{
  "model": "sound classifier",
  "dataset": "synthesized solo parts of chorales (CocoChorales)",
  "train_examples": 39062,
  "noise_aug": 0.01,
  "time_shift_ms": 100,
  "n_mels": 80,
  "hop_length": 160,
  "input": "log_mel",
  "spec_augment": false,
  "win_length": 400,
  "targets": ["instrument"],
  "num_classes": 13,
  "arch": "convnext",
  "norm": "layernorm",
  "hidden_act": "swiglu",
  "mlp_ratio": 2,
  "dropout": 0.1,
  "inner_norm": false,
  "subsampling": 2,
  "layers": 16,
  "width": 384,
  "kernel_size": 3,
  "mixing": "mixup",
  "label_smoothing": 0.05,
  "loss": "cross_entropy",
  "init": "small_normal",
  "residual_init": "scaled_by_depth",
  "optimizer": "adamw",
  "learning_rate": 0.0016,
  "beta1": 0.9,
  "beta2": 0.999,
  "eps": 1e-08,
  "max_grad_norm": 5.0,
  "ema_decay": 0.999,
  "max_steps": 7200,
  "batch_size": 128,
  "epochs": 23.6,
  "lr_schedule": "cosine",
  "final_lr_fraction": 0.05,
  "warmup_steps": 720,
  "weight_decay": 0.2
}
Rows from block 3 of a small sound classifier, named by matrix and row number. Rows with one number belong to one neuron. Each number is 128 + 32 x the weight over its row's rms, rounded and kept within 0 to 255. All counts start at 0. Numbers have three digits each.
Before each neuron's rows are labels from the 100 clips, of 14976, where the neuron reaches its largest size: "strongest on" is what is common among them. Only what is clearly more common there than usual is listed. The data: synthesized solo parts of chorales (CocoChorales). In brackets: how many of the 100, against the usual share in percent.
# gate: MLP gate (model.blocks.3.mlp.gate.weight, 768x384), inputs 0-47
# fc1: MLP up (model.blocks.3.mlp.fc1.weight, 768x384), inputs 0-47
# fc2: MLP down (model.blocks.3.mlp.fc2.weight, 384x768, transposed), outputs 0-47

strongest on: saxophone (35 vs 1.6); note G4 (26 vs 7.7)
gate.353:132168102067141150212121090166133096117087157150155134134162137095117161063174142109110087114145100045118135133129161121121130121141111148108152
fc1.353:081152129116129137089154156075122144151137132126156103109130150131138117145142111113091106125087091111128116113096156123137116143116101119088135
fc2.353:096116126121141111085100070120086128138145128102120144208105134131103133080141129120128112101174145180118109115115120182113123151091158128203063

strongest on: viola (46 vs 8.6); note G4 (30 vs 7.7)
gate.740:158094133149111170071067146174142133170151153127159168130125152059161089203162137130167178118110101057114074080220140134168101123136199151130118
fc1.740:043133124089186126123088107176120118124127117108131096159176141115087160125105108145097116102122118155173114144124126133136155115144124116139157
fc2.740:144103131129135129106145133116161073096152124143162133119147153143194096121110112136122104152081125116086099161103156083128122148069104141107113

strongest on: note A4 (42 vs 8.7); note B4 (39 vs 9.5); violin (35 vs 14); oboe (25 vs 7.3)
gate.413:115013142124088154184118150129175075084086119131185156104058147135130134113167148076130076102152142131147098173119198127130123109166119121158160
fc1.413:160084170167155107042177153218097097118172100154159105120162110089086193072123119137165144137126122096086092109049134105172107131106172063120084
fc2.413:110044152139122126125102116096106156108114108121167156147199107134127151119160099147164083151140115177099121109183097117221108126120153099112075

strongest on: note D#4 (37 vs 11.2); clarinet (34 vs 8.9); note C#4 (30 vs 12.2); note F4 (28 vs 9.3)
gate.544:087068106135144085166158099166116112166148110105112140135165097134117141138086128133109111126149131040138094114128072105111153112103114153098126
fc1.544:153130106083151162212091080132163124125136124098128122153174121190099074120106082114170120117115082180114181127064058136185146124137168159135133
fc2.544:090154176162096143178144222137130146127091111119129129140061178140103127056138164066141141129143107114184158156120086106131134143085096150141062

strongest on: note D#4 (58 vs 11.2); double bass (32 vs 1.7)
gate.706:164153141131144081139215141118153099147117128124115125091164135129172164120115187132120161157132130131125184144114123128191120088147132155122142
fc1.706:104102150149214184100118107090146160098138121138150102092161121128109113088173206150120106134134111127128095150114109127068175160136105140122136
fc2.706:106089123156131130065183157168136090147100137126166199096128197113032153126064133141120116190155125143159128113116125129132164107104155133117095

strongest on: cello (49 vs 9.9); note G#3 (30 vs 8.3); note G3 (25 vs 6.1)
gate.221:091193132097099146137131121132137125138135141109132141120108124119125087100102110126174139198119079094137170132106075125132168104130115106117142
fc1.221:172178121169118144195145142139129131118166115076159114120058110136142057175158175153181175097163139205169137225078195106140148122128120138138115
fc2.221:081122176136070161040088093070111143163098124132109141096219133096154108036123154045148165149141135032126109136114122129125143118129047113125095

strongest on: viola (33 vs 8.6); note G#4 (31 vs 9.4); trumpet (26 vs 8)
gate.199:142158088101071168169172162173114077158126112174129146131173094136163066165109131138137127091144120121092127155161083130170128123138083140124152
fc1.199:141096127127075108120207170079124139108082112177099139156094121104140186163106161112139114145148117153132163130190150118144146156149105193156128
fc2.199:097102098060120142170047127129125137154100085112120142120078107163112126122141073137122120153145131076108159118115162115124146097075102099121093

strongest on: saxophone (41 vs 1.6)
gate.643:179130109129119100090181151157092129154121149090100157168102166150076153129130138173176131166144119184163176114114142141152161144153166153108096
fc1.643:101179103131112156117148097110131113127145140142090129113121123220131048087083106113130129160090159119160120133127099093095176142089093120084110
fc2.643:124137132128155074107151104108137148128144125163147140093143154102104073118088125092121118180123114082177146183046094143164147163126129133110137

strongest on: clarinet (36 vs 8.9); flute (30 vs 8.6); saxophone (27 vs 1.6)
gate.646:089126136162134120103124127172122126164157105149123118142122107125168087115099100147133180150100127028182109162128119117142118105073112121138121
fc1.646:124036165075161186067146156143108167131090152127128143141132119108112122206149083116160105116129140104123112135116146110116130110158146158123107
fc2.646:155153110155131179122127108155113171157172116131147128161145160141095199165115145112098080175160104121112150160124107186119141114143158119132062

strongest on: trumpet (44 vs 8); note E5 (31 vs 7.4)
gate.487:162138155178096154064128097118149122160127134133088132093217107164107122155093113137135133122122109107134128124169150139127118091102141084137128
fc1.487:136152155133174120146118104081107103146137107129176135150141153120113163162192173134149114159143068167088141091128091102129099137133108091143135
fc2.487:150108199077129140172142171154124122126114081134124104072123106148095055054146090160156150168118146062144144150162101091108142138148147101155187

strongest on: flute (28 vs 8.6)
gate.581:137102110144099074094149136134153134155169147185082096083122105095157103194074111116091152152115156143123068115126085121116086068106120093087109
fc1.581:098091190145203158087104074197101116174142142103118131146166152121126099097125170128118122113115148101123102111148167150110153107181195146119134
fc2.581:155209178135077144217136169165132149135152188118108105183142119100109125175084146113148071129125090125157117100140144162078163099166172099171064

strongest on: note D4 (50 vs 12.4); note D#4 (44 vs 11.2); bassoon (40 vs 8.5); clarinet (32 vs 8.9)
gate.287:142078084120101101196094159179142092173121103183119135091132132081109121148092125152134146167152089185165190132151111133131130162095175133118119
fc1.287:110056154127111130146125154153122166129102115087136134086098159174129141140137102141091108146148124120155101141113159112169137148111090080140126
fc2.287:135132109141099125036176117158106114123120122138126135092147131139096163012132142157138142084105108136097099090092092075124142113095132092077051

strongest on: trombone (38 vs 7.3); clarinet (25 vs 8.9)
gate.323:092082098135136148148119168116112168125156141110102136098151127089117168116110162068114076092115118107094077146144163134097189107122151150112134
fc1.323:044162125168143114163095109147115132150101108070127106129163089109155086161187163129148136155116090199087106168158133118166109147113129108155131
fc2.323:181097117136141147160184142131151115101164169168113116089151153116177113124080144155094154119159112215145132170098129091125162143117158140128186

strongest on: trombone (58 vs 7.3); note F#4 (51 vs 8.7); note E4 (38 vs 8.8)
gate.252:129102076132064142139142151175114138138149151175110105105148140135142085118099095131132105128108098113142145124149206111176153107112138124108104
fc1.252:125143139167125144057179110157147061157123123118132139087236150188108097077108085136087086134111138136121148139136078096155045115124130097121127
fc2.252:115174075102135062118125099093114105121135131121142076125133133098140146130168091108130175103116122132174157127064061182123124110080100108169174

strongest on: trumpet (35 vs 8); note G#3 (29 vs 8.3); cello (28 vs 9.9); note F#3 (25 vs 4.8)
gate.571:120111138147111110173090118113099116125097153072116120161127143147165098115124086154154134143150125098141128166149186116089092095184147124126127
fc1.571:142163126043136178175101084103145137180161104180120145099107075183111160145160106139124119074108120158134072111109134153115135139149150156131165
fc2.571:080186125172145166097178145105151126109134129111103098094173086112134181139085133174095099180146122145142107125184112132169097120162146106117078

strongest on: note E4 (30 vs 8.8); tuba (29 vs 8.7)
gate.142:171115127106166135221081161135143113144113126177154113111172158136092165136118125137191167129128128095119141094101078159176123136144182072132120
fc1.142:109119091153150160133098075149111174083163163061105134083068087120160160151110022110128178076099127145137194134096138130093179144152162092125103
fc2.142:077122151136113150218113179151117166117179160125122103093155187114097119068100132125153135112097067149103120122058072164200128081060137166139153

strongest on: viola (75 vs 8.6); note G#4 (74 vs 9.4); note F#4 (31 vs 8.7); note G4 (27 vs 7.7)
gate.704:122037108112131140175104145157128126195147109136081142133201080143138147098122149132136169132165146088094187145131100160099097142079151134139149
fc1.704:155095160097094125108094148117191094112158130173122143083142187127164131140134090133147128104137162032139105107132115149160139135139179137135102
fc2.704:162055141182101108122206128113160132072121129157178154149090121122066120089140139111145110103125109151095166100106123124172114186119150109149115

strongest on: double bass (66 vs 1.7); note D4 (48 vs 12.4); note C4 (33 vs 10.8)
gate.653:131145136115082143149143080179074117166119133103148147150124138115123192154147150127122142134138177154105091194123126138149123089184155123125129
fc1.653:174196143128134069121201115150115104112117097087119160142126167093126134123195191144204140099160147114107101152111153162187103146182135173164177
fc2.653:122142134114120148131082045113154142141164102110124123142118121095122100135140122123129121119106109090112117132121193124125134121145114158130109

strongest on: viola (42 vs 8.6); note C#5 (33 vs 9.9)
gate.726:108201167088144104193114149161150111133118093121167099129146145138151103098116104157156099145111139178148197138179178088127205080136127087094103
fc1.726:055171086122102180083079121149080146145153127172172084142115174129152108152116099093154143121162145119091106114112165125109098117100112099120134
fc2.726:145125140161141155076106191135167143153149144157084190170199123109087141099143124098179077114130134127137107156206104128110098180090131134085124

strongest on: saxophone (96 vs 1.6); note E4 (33 vs 8.8); note F4 (31 vs 9.3)
gate.687:167187149118164138178117089105132123099130157105155139152115113061169124124094166153085134153122146138125074141161080118130124107157126126132091
fc1.687:164151086145150159117082124126164114137100073118162162129104158103118149152124201144205134208135141046154156130137081141108099154194125159140151
fc2.687:085182130083118171174103055105088150099106088141146088129127147133147193043117116179065148105134151119127126119147187136103130115153112132164071

strongest on: double bass (48 vs 1.7); note D4 (45 vs 12.4); note C5 (32 vs 10.4)
gate.535:060159156126124136150164099145121099150130149121140156138124096156111149105153209163134134153135124139105110155125091106084122068115146141140139
fc1.535:140175111152104112125193152140113153117161156045087129104139169084140094167073082104132083146123117100107113187140142071167075094102162160144118
fc2.535:158178155126133126130152079145113152158149100099128164126136086131148094070141079100157100158120117152104134128079147158116108080167113127104139

strongest on: oboe (86 vs 7.3); note C#5 (39 vs 9.9); note C5 (33 vs 10.4)
gate.623:106087126180111123065179063153119170156135120104114131137161147130089155123136162147134121120106105157101067142120109138123103131170139107086130
fc1.623:083134103185094088089126103104117162101079106081166091132073098124116166114113162137113117129122089111139104123083118128124139145063087104140168
fc2.623:077115147157127128111111114115151144109179130131117100163112190145131078056092127124111147135137110128080140121196089115147113154169149148136149

strongest on: trombone (55 vs 7.3); note G#4 (42 vs 9.4); note F#4 (25 vs 8.7); note F4 (25 vs 9.3)
gate.28:142137092138139223095161127092126129146127177115126133105142117173167131106164063100113129120146131047126116164113126119103084160220078126100094
fc1.28:119113162117131207150086151087124086080138162150162141151179128106145054202122105132119151122112150017096184140130069126083103116111096094137160
fc2.28:072152124108089123232088061164106173103114127128130150063083160141151184142144096182076143134163128105104147124176134172136168144252120105149132

strongest on: note A4 (34 vs 8.7); note G4 (26 vs 7.7)
gate.713:121151091129186096079106117112144173124119167157108155148160084096126139128173036094107151147114164156143171160149138147040131113161173059126097
fc1.713:154188163166133113088131098163151118122167140105117095092108148124126095089050087160180146108080192212161146147139128129094140051108095095126087
fc2.713:142159149150112163158131128176159153140086099127122147164106184136132138123153162162158184150116213149189148120113206188142173085105149124180157

strongest on: flute (57 vs 8.6); note C5 (48 vs 10.4); note D5 (30 vs 8.2); note C#5 (29 vs 9.9)
gate.169:116143156111143133008134125150112125163108106151114133134101169103104107094095190169167109142137123189145108133186103115134152087190147145136120
fc1.169:133127134108107127139145119143158173155152135133139112094105130100140163102133141142139084096175163138108052109072127164129140157164116146063120
fc2.169:150116079082109152084192172136136142109149151135145150212088166121135126155201103121100117148169118066106153136122092136121112162127116143145210

strongest on: oboe (44 vs 7.3); bassoon (26 vs 8.5); note C#5 (25 vs 9.9)
gate.572:206170099161125088164138097123168150153139128170112091126124192121153092121159177165124093160145132123133047112146166131117143149088137108116112
fc1.572:099148125133069078150140086103135139106117100092069121146109116114146117106058126133140099154143094186112080199132131111115142109104155130116125
fc2.572:134132132094104080117103095109134119132148140131154080125109169098123153118098120110088182077110087153104171147127160150163137100148153133109172

strongest on: trumpet (34 vs 8)
gate.650:164129083104146155051179115143100134158134123231122114087152150071150163133119096148104123111103110147162201134170193162091109107151121112144121
fc1.650:105163172118171152141100147112142096145138107154108132093110093117127151099077163157134140080140123147129134141092121137090118098098129081153146
fc2.650:136157155135128114162158185124083158139113150106139123094126140121092179169112130119110117124154151096189085129147123101171135098150133111144057

strongest on: note D4 (46 vs 12.4); saxophone (26 vs 1.6)
gate.749:140111216164087148212108180059110126128081113140130138118114156114120143122135135164157086134111149145138106142119161140132186133129137154148166
fc1.749:129064167164160128131191094147142105158147102162145137117135124095143099142143129137140120142135125133100147166138140134197073118161143127125107
fc2.749:170137138130140087216102150114110145120156155157150163157123167135128147104151074128125084148160148120173132128122164146117115090227160112161128

strongest on: trumpet (37 vs 8)
gate.457:096199148129167126121090100145102127128170107120087171116159110105107143074081077143113139064126124175193088129230128099155101137092159138126128
fc1.457:129149205114118180116139136151132116143152109191118129131118083148165131071165104126108105058133091106176130126115146158142103084093178159094087
fc2.457:131140118122083140124070103158103138165169095148142144103179140117154118116107108099111113120124077112178145156155176113133114095158148131117104

strongest on: flute (45 vs 8.6); note F#5 (41 vs 6.8); note F5 (26 vs 7.9); note D#5 (25 vs 8.6)
gate.13:160088154080122131179106196080128097141116101218131145101112114154138119122173017148147175097145157107151125110121155138149111115154071159147159
fc1.13:085186131123154126107089096179138162143160141117109086130149134122095076121140164155130120122147110088170123087156136146131112112086115126093138
fc2.13:130090072113118070102057184123145085140134138174119082139078114130131146125095138121114163153173117157142120129127110085076132168142079155101109

strongest on: note A4 (27 vs 8.7); note G#4 (27 vs 9.4)
gate.476:139105100215103123045086104123129161127123127145165123127122231146109149104150141081062088175144118051090024093126173107109152119145105094112154
fc1.476:222116155180143141070166153160106117106143130138144087110154179114138100156156148132143154184100124082114154065131136138138129162162112110094121
fc2.476:168083135121140159198115072149126130132130082113143168111052128125153126115112129198136061128142118159109168120120130108091137164102150144143132

strongest on: clarinet (69 vs 8.9); note D#4 (31 vs 11.2); note F4 (30 vs 9.3)
gate.759:118095122122121086188104162102132142131129131141142104116147130090135169129092099149094131127121097184116089153164125145125120120074100074124125
fc1.759:080006130133124123082142106152108063112142160152153123162137156136132078125115148121156108102132144168127145101116103117110092085161118140133159
fc2.759:168163118130172146196124117152141117119142116107126151166162101141161104056123098173130159115100117149088131109137180077102112058191115112133115

strongest on: oboe (30 vs 7.3)
gate.305:161118154158123077141137126149124133149162123131109131075167120119121172125111060128137135115072112093152196130162145126163112137090152147120109
fc1.305:065107129125180109009159136098109150102117135112172107134142109076092120054180128152109079147079175123152095088135070115045190115115112141120087
fc2.305:085130121158174173164156176145144121122135130077136187121160107130131100148164105128129047150162120144143113131159058093067100116162177134185101

strongest on: note E4 (44 vs 8.8); note D4 (35 vs 12.4); viola (25 vs 8.6)
gate.88:120082135197109139132111129107128125129144106077178150143132142093146121047143088123093114157137155098142067142137130164100124129106118140143118
fc1.88:110066126144099171122142137120132152145103092081138093159146149147102171060131088121139091131131081133139156110101155117136136098169126150125123
fc2.88:160132134164087114185167110135130108121158128125156139168202091133143065168115160149154085118099116064182126113149121118118157175128164101157126

strongest on: clarinet (72 vs 8.9); note G#4 (55 vs 9.4); note G4 (34 vs 7.7); note F4 (25 vs 9.3)
gate.45:144151095132149102150156100119161125110123139190140122131061135161163074124132141084099079114147201144143000140119122101126156153135147123136143
fc1.45:118075207174137133107152090073132079172079129106151128157049092148141130103155196118183112151139088095128212147128127121159136114097107171101143
fc2.45:070164090149140176085153113102078170129135114131122128088079133141172118096100169154110176132068136127143108125087116169138147128156164129093072

strongest on: oboe (42 vs 7.3); note C5 (42 vs 10.4); flute (38 vs 8.6); note C#5 (33 vs 9.9)
gate.418:095078079100122125140109129132104118096128117143148179131178103117158080169168097145065132123135131122085116101171135118118135116149108181133104
fc1.418:109123115167148136086112101147133136089145155137108130112124072094127082087123052089109179119112113139128113125139164106087124089135113120086119
fc2.418:139114067116137150108089000081118122132170132190098146184114135120154135067097127133123121077108091119155124128161156133164090180136173131094088

strongest on: viola (33 vs 8.6)
gate.692:169172124201130149088090127130174172122123150135160086110128189136121141109100137131174193182131165195136158151126118116101117136166106065129099
fc1.692:129141070150146095093162163147121076124112103181090079120093140118195134089071183158150060114135156141133084150122184081140155098075066110124138
fc2.692:181111108113098118097132139084122080136098121128148158228139156115090173153113166122172098147111145148126107127132142115039127125146143130169137

strongest on: flute (56 vs 8.6); note D5 (36 vs 8.2)
gate.249:094199189181133116134097092159154137092139144069158155133172140080131144137126154089118129109111157016096038068140143149136162096120177255125143
fc1.249:129082162159119126056209130096165113097105137185134117137087158110157141135097060108197114108107153100156060119150090112148134092152120086128124
fc2.249:136155115147111126098091128154114128150145133122106139180158085150114153128116160114145129118145119175112100072124201223131153074134118082107096

strongest on: note E4 (90 vs 8.8); cello (31 vs 9.9); note D#4 (29 vs 11.2)
gate.10:211151148212136023148099136101113160146147135126142152140150177117159189111122166140095112177139122127144229092095134088143155125111122162129122
fc1.10:162082127149157183110119118151103152120098130114132131186138175153087122110100158135084104151086115066118130102126097096101111102092126132106126
fc2.10:126118101194116148138148177112137106113152136158153142160124161120118123062117121107153111108127144126106099130109142081174131151025129132111054

strongest on: trombone (43 vs 7.3); note F#4 (25 vs 8.7)
gate.666:075078092157113120134026166086138197137122138110151174136150082128127128141115120129163126102105109110108138137126147193149131149101122076109137
fc1.666:076101134119089094131151148149128105132116078191126115116126065137145112136147120120141077136130124179135066133113114141205111115187148147086101
fc2.666:130192148132132150116167082101115109168127142082080160147178119105093155178122160170135100116122122156174093131143154150099136096181132136099083

strongest on: note E4 (78 vs 8.8); bassoon (40 vs 8.5); note D#4 (29 vs 11.2); note B3 (28 vs 9.4)
gate.640:105181166161113043112136112098108129156100105138162136099148107131100148140182192160150108157139134110135181133104143135119154115139135161137128
fc1.640:133050122116143215048113099121090160119100116094134063128142127175117127131101122146127140131131107161116115144178121144058136128121103120112114
fc2.640:136120100112101114115146201130150075133112096132135129182134120143104111132115128153093140068179113136186137140139158066107151132085069162102074

strongest on: flute (98 vs 8.6); note D#5 (39 vs 8.6); note C#5 (39 vs 9.9); note D5 (35 vs 8.2)
gate.395:151117156097099138126167112146136106120125135107151135114165191077134187134178180107065077158124180121102096088192104136200175164112117147096130
fc1.395:171120087112089069089114130085148098089135126152187127136088130093125152161111120093075097142089142151106123108119099086114153131123113123131092
fc2.395:145194133138126083104131198162097107133107115120139102211128116156121138137091151105122140079137102142121124117153072131094157142113152086115153

strongest on: note A4 (53 vs 8.7); note G4 (39 vs 7.7); saxophone (35 vs 1.6); flute (28 vs 8.6)
gate.145:101115089108139024102126174190109221089177138172094137110079127146135194142117126099098119132123119157141107136191157158110133194099135187116108
fc1.145:117111122121177085095078134108118118160145161093153200105105141100149143101158161084078117128147144173099076076130026105062061131152119133131101
fc2.145:127113110146130114081193183029147102111128183154126152198156119104109092055158145142207119123146108162135111135117038125160132119102112144136135

strongest on: clarinet (50 vs 8.9); note G#4 (27 vs 9.4); bassoon (25 vs 8.5)
gate.490:148170000107157123159192157147128131120120097131203154121113141140111088139132152122061128134169131150085185124118158137125138147074143116120156
fc1.490:112129039044089157152093156111118114114124092106190124133141117093134168083215099146107092083129131156156164129112126132115121088115164113135115
fc2.490:131163121140105162172148142130139097141137148110114121175144117082146072076136112177138112140114155200069100092094076129084112061177118102114160

strongest on: note D#4 (33 vs 11.2); note G#4 (30 vs 9.4); tuba (25 vs 8.7)
gate.324:109096135105087173156115106120118079150148123196161165197102113083153112193153145122122099130125112069129112127160066118129098130126123126095101
fc1.324:125132152132164141160102069112150112119157115076134177119203141124114033169135111142091179126179148136134149118119027172165164160190140144172127
fc2.324:114157203166101072133163137116137127094163097143151113114164121138139120095133144130111171085092093147132108150158122189163154129158147146112093

strongest on: note E4 (64 vs 8.8); trombone (44 vs 7.3)
gate.620:113170150099108158113077171113156082157151140138179138101170126186113116177091149097196154124102089160096124119120152137117108160129086100100141
fc1.620:082205155177095113133087070094150125125118168139134139167126092133128137076149118100116185091129175093089024115131109105070147103143116118137118
fc2.620:119097152143145130181132145158132132105120102088143175088100117122098176166138132145153130164172120124077181123183089148117115161173172123128224

strongest on: trombone (60 vs 7.3); note F4 (36 vs 9.3); note D#4 (35 vs 11.2); saxophone (32 vs 1.6)
gate.233:196087127162131101122167090137111151156156142100107133122143123110134160168110059127107136132124146110137075090096080126142151152210140117096133
fc1.233:143158085057125154134127134096140154117153168089148136156096136096144151115140164145093170108143141143075149145130170119099098142129153111148136
fc2.233:121130101162175120154094166110134085090134111103143188179143130142104069118092129133142115095117139133145156106142191106143100072233102137124175

strongest on: saxophone (65 vs 1.6); note D4 (31 vs 12.4); note E4 (30 vs 8.8); note D#4 (30 vs 11.2)
gate.351:109142148118069105145173083125131121095073126110131144091128165102168136111133163072093144176117143115134103127176118108111212136159094153160120
fc1.351:089168148184161155118139077122127117128153152083145148161097145178134167115195145093108107163107161101129110121162076110127140155142115139125082
fc2.351:141148139128069095070091134149073121139098100097133169048120195130066160168119165086150112145128150089143152095165141100119134074099180154132084

strongest on: double bass (37 vs 1.7); note B3 (32 vs 9.4)
gate.578:202115150138074036123132110166096162143127100165125107162164184114127156156156131119100115174143130125128140103104133124132105093108113112154141
fc1.578:123181135175126140126079118113138114099144138151129150093101127170136150115104149089026125152135145120153080149079126108085146124155141139154117
fc2.578:154092135176141110174169186120107117096131105093135132127143075134150087147046144126101146099145137219147157141139116114096103131107123115152140

strongest on: saxophone (50 vs 1.6); note E4 (37 vs 8.8); note D4 (31 vs 12.4); note F#4 (26 vs 8.7)
gate.532:128191196138105143119099126142107173170151120148117150118129138143127083114117140103159159133129112137177115155143189103104093123099137143124089
fc1.532:145113119168065141180151145096150202139158104084117140136106157142151146183170125158159148138169144202102132151157130161125115143091121117134128
fc2.532:135144137145148133131127147148142144121138110084109163112133103166112143077150112160119123171149095118138146100141130138160150093168141162148161

strongest on: trombone (39 vs 7.3)
gate.561:203115176161083139135136115085153142180076077130105111149139168127097090080105190157089079167137186124111150108165157109188096089150109097158168
fc1.561:178194128131184157152125093174112109087112121143119128172159152080134146118053105172092131206096165140141202091105135147130163124207118172140104
fc2.561:122136121143101178143141134151164128094164142159138101171081128142163168098110143151116103105124168207138116097123131085165120147111123139161123

strongest on: oboe (35 vs 7.3); note C5 (33 vs 10.4); horn (31 vs 7); note C#5 (31 vs 9.9)
gate.365:180128159208119131136151122113086101150117142146133113147121163111154105112165147127101121128124086095127080092136104110089138130103156142132085
fc1.365:098195117145192145097092106165122151117152131129158146100136116081127146034141123114137129099129158078109148136117090110101176190136104175123114
fc2.365:113100138132187210148179149124133134154107096055128113112125117129118108122116100112164118095176137146132106091133121105104112147085125125176046

strongest on: double bass (52 vs 1.7); note B3 (35 vs 9.4); note C#4 (33 vs 12.2)
gate.213:062131162093125146104103090124132081068108100139151131117116085076128170053142132114157132067141138160103105132153145110122152061146109113146095
fc1.213:185142092131132193207144131090186103094153168103107147128086153142116114151113142151156173161166165137172249123151123144111130137214118145149181
fc2.213:108119149114081126097127149161081094130094120152149100072130110139098127108100174182145182099115192153127068092116163131152129134152106108095159

strongest on: violin (52 vs 14); note C#5 (33 vs 9.9)
gate.263:152131209164096146191156104125138135173097147090106131163105181171098104051110113132137119155139178203178143163096105148103164111135143098147134
fc1.263:193196083078093126099143152102152127142137155113068117170100160181114074225144177132121156088160134063122147140124123183146135142092120199130141
fc2.263:115097174083123100080160115084135136129088158163108163147142163124140032055127086105126138152118115110112151160153130106149135210137087125106175

strongest on: cello (27 vs 9.9); flute (25 vs 8.6)
gate.356:167118122063122125144194143120158100169119173144140102135192134095181170136150071121163140143149155094133168130131129108129127152083103100084121
fc1.356:064089158123170155111079130209134166125128133099084133128190158146136088099111083134078122138116145171094169138109161117101138158091093086117155
fc2.356:134161143141082115213164123137113072110129124133128145086115100147105142133096170188106173082109105147116093146131137114119137161125114109123092

strongest on: note D#4 (76 vs 11.2); tuba (44 vs 8.7); saxophone (31 vs 1.6)
gate.441:133144118149115102138107148124139121060130134181143173111112108073140178083125122103104124154116116149133120117183110103094170120112148152116148
fc1.441:204058142115103179044166186185119075200094119110110132143176120140163125107112121113104123122128121055123132088139182122119066141148134112123162
fc2.441:136125085086145156135080116111092133133093101105103132084122098137136133168159111141150123153075174114114148130113161063053106122170159158126166

strongest on: note E4 (31 vs 8.8)
gate.699:074197096102112124183132120087130107128121105144125158076070102119111163112078151115116124102129130073139110125119146159148143144145063172131099
fc1.699:125098190254130133133149126121143140084163186138106156111088108150094089167168135144135087124132122004114088138106195114134144113068097130127106
fc2.699:091119102102128143045111148145122103132101120100135093063148111099190160179170161085132139137091193117115153129155120121124126119079117142078239

strongest on: trumpet (47 vs 8); violin (35 vs 14); note G5 (34 vs 6.3); note F#5 (29 vs 6.8)
gate.573:085071116104185117054038131162120152098142129126110095125226148091111134080096109120174156137153155168098113137255115098113135136125115126117111
fc1.573:112117131114150102109068131114136142026130132180130091105145133078171117148144097114083138120125113128132126135071135119109113120149064118113108
fc2.573:128177108141146125128080130119139122121138181153105137201118167112078166000144083162192140133109154120186188139148169137079156117186150086144145

strongest on: violin (80 vs 14); note D#5 (44 vs 8.6); note F5 (31 vs 7.9); note C#5 (26 vs 9.9)
gate.526:136140112172107129132144141128140116146130145120202119071162154133141177024175085124119107130114137013129099139172116118105088103132150119101087
fc1.526:139107102178137167152114123167115147113111119113141108138078157084121147104091050184137122147119083126126181189123158146151114155123173082148167
fc2.526:127114127125098092140157119118106095146131144130195121166135122142088167160108179142182104134090156150108121123102144111121169071132129150150144

strongest on: double bass (39 vs 1.7); note E4 (34 vs 8.8); note B3 (29 vs 9.4)
gate.262:174136126118063083143132087154148117179129119130111142150149138091085176148157136098184113106165117143130119155104131128132105096135109171103127
fc1.262:051128118075123160080107117064125111102112127169127090145134111083129115110151112156106130056100137149115032084136133119050157118120106138112093
fc2.262:123133075139112177110133147146135111086128156151186135176082139142163130125061149083125087093133119117136106128161123125107136169085153154099144

strongest on: trombone (73 vs 7.3); note E4 (68 vs 8.8); note D4 (39 vs 12.4)
gate.261:170154045143109025052163157134121200104141145189122143091167109118106138082139102147136126135111112148133096114159138113106111136148130110136140
fc1.261:073187122116107187123077130120143144116151173149117123108140101119119136134115070138102158110114124075123152113142096142079104114091134088135123
fc2.261:168142137112151109077133153101092127146123125081096153222191104119123146091164095083190079134140133133230085119138148062116123080158144105105147

strongest on: trumpet (59 vs 8); note F5 (34 vs 7.9); note E5 (26 vs 7.4); note D#5 (26 vs 8.6)
gate.338:171105201131089158122076141133135071152134125140109148104145104123159088121137095142123212101142131155132115129099154128137170031115137105141092
fc1.338:173126080135132151088161127162124110111151149054101087139126118119129051099118166093230138124101123106204177131112142135179174154117083166119142
fc2.338:100132129102095115096107085056148118124157128129122126134184109094181142106157157130160095070155114114151102135180133100138163153089068128094065

strongest on: double bass (96 vs 1.7); note B3 (64 vs 9.4); note A#3 (36 vs 10.8)
gate.540:092155120134062074124137115170113115126106085142117122135132104067145182066162122134170116105143117090159090143101154124117094083122146128093127
fc1.540:150161126159067117111134104101136126077143117091129103124118126068109132145142065087115101140125133096125152125157115113170099085123086113117129
fc2.540:125106119095137172094167122106164145151148151119134117146127143115132118128176179053155108116170140129128102124130147073089146132155157170078136

strongest on: note A4 (57 vs 8.7); violin (41 vs 14); note B4 (36 vs 9.5); note G#4 (30 vs 9.4)
gate.440:143120107130086109177083146180162169108108124087168098110136174116110119106086179140113144179164150211162139154172165146069182089156083104160203
fc1.440:077181151124099130085098102147163155028141158143132150124113102150099165091177119092123099123136167094149086117141171125124147107143149150162151
fc2.440:120134155090090157141152115132129110161097059120103154104159161110118081088114150129079126141173130132151110115134120112117093114090109134130116

strongest on: oboe (70 vs 7.3); note C5 (50 vs 10.4); note A#4 (34 vs 10.6); note B4 (31 vs 9.5)
gate.302:165146130078148071124112130118167168138146104126126154092121193140126144152105102114087082121134189138139128101201115148107120189150118176161125
fc1.302:096081173183130130152151200143112154148168150115114115100133086229118137148108108154214132120111115083143143129120138113091146095115100162139160
fc2.302:111102067128123161174172095134131125124138114084118134106050102136185077149163153082155145119103153140167120096082127086109132155143172133106116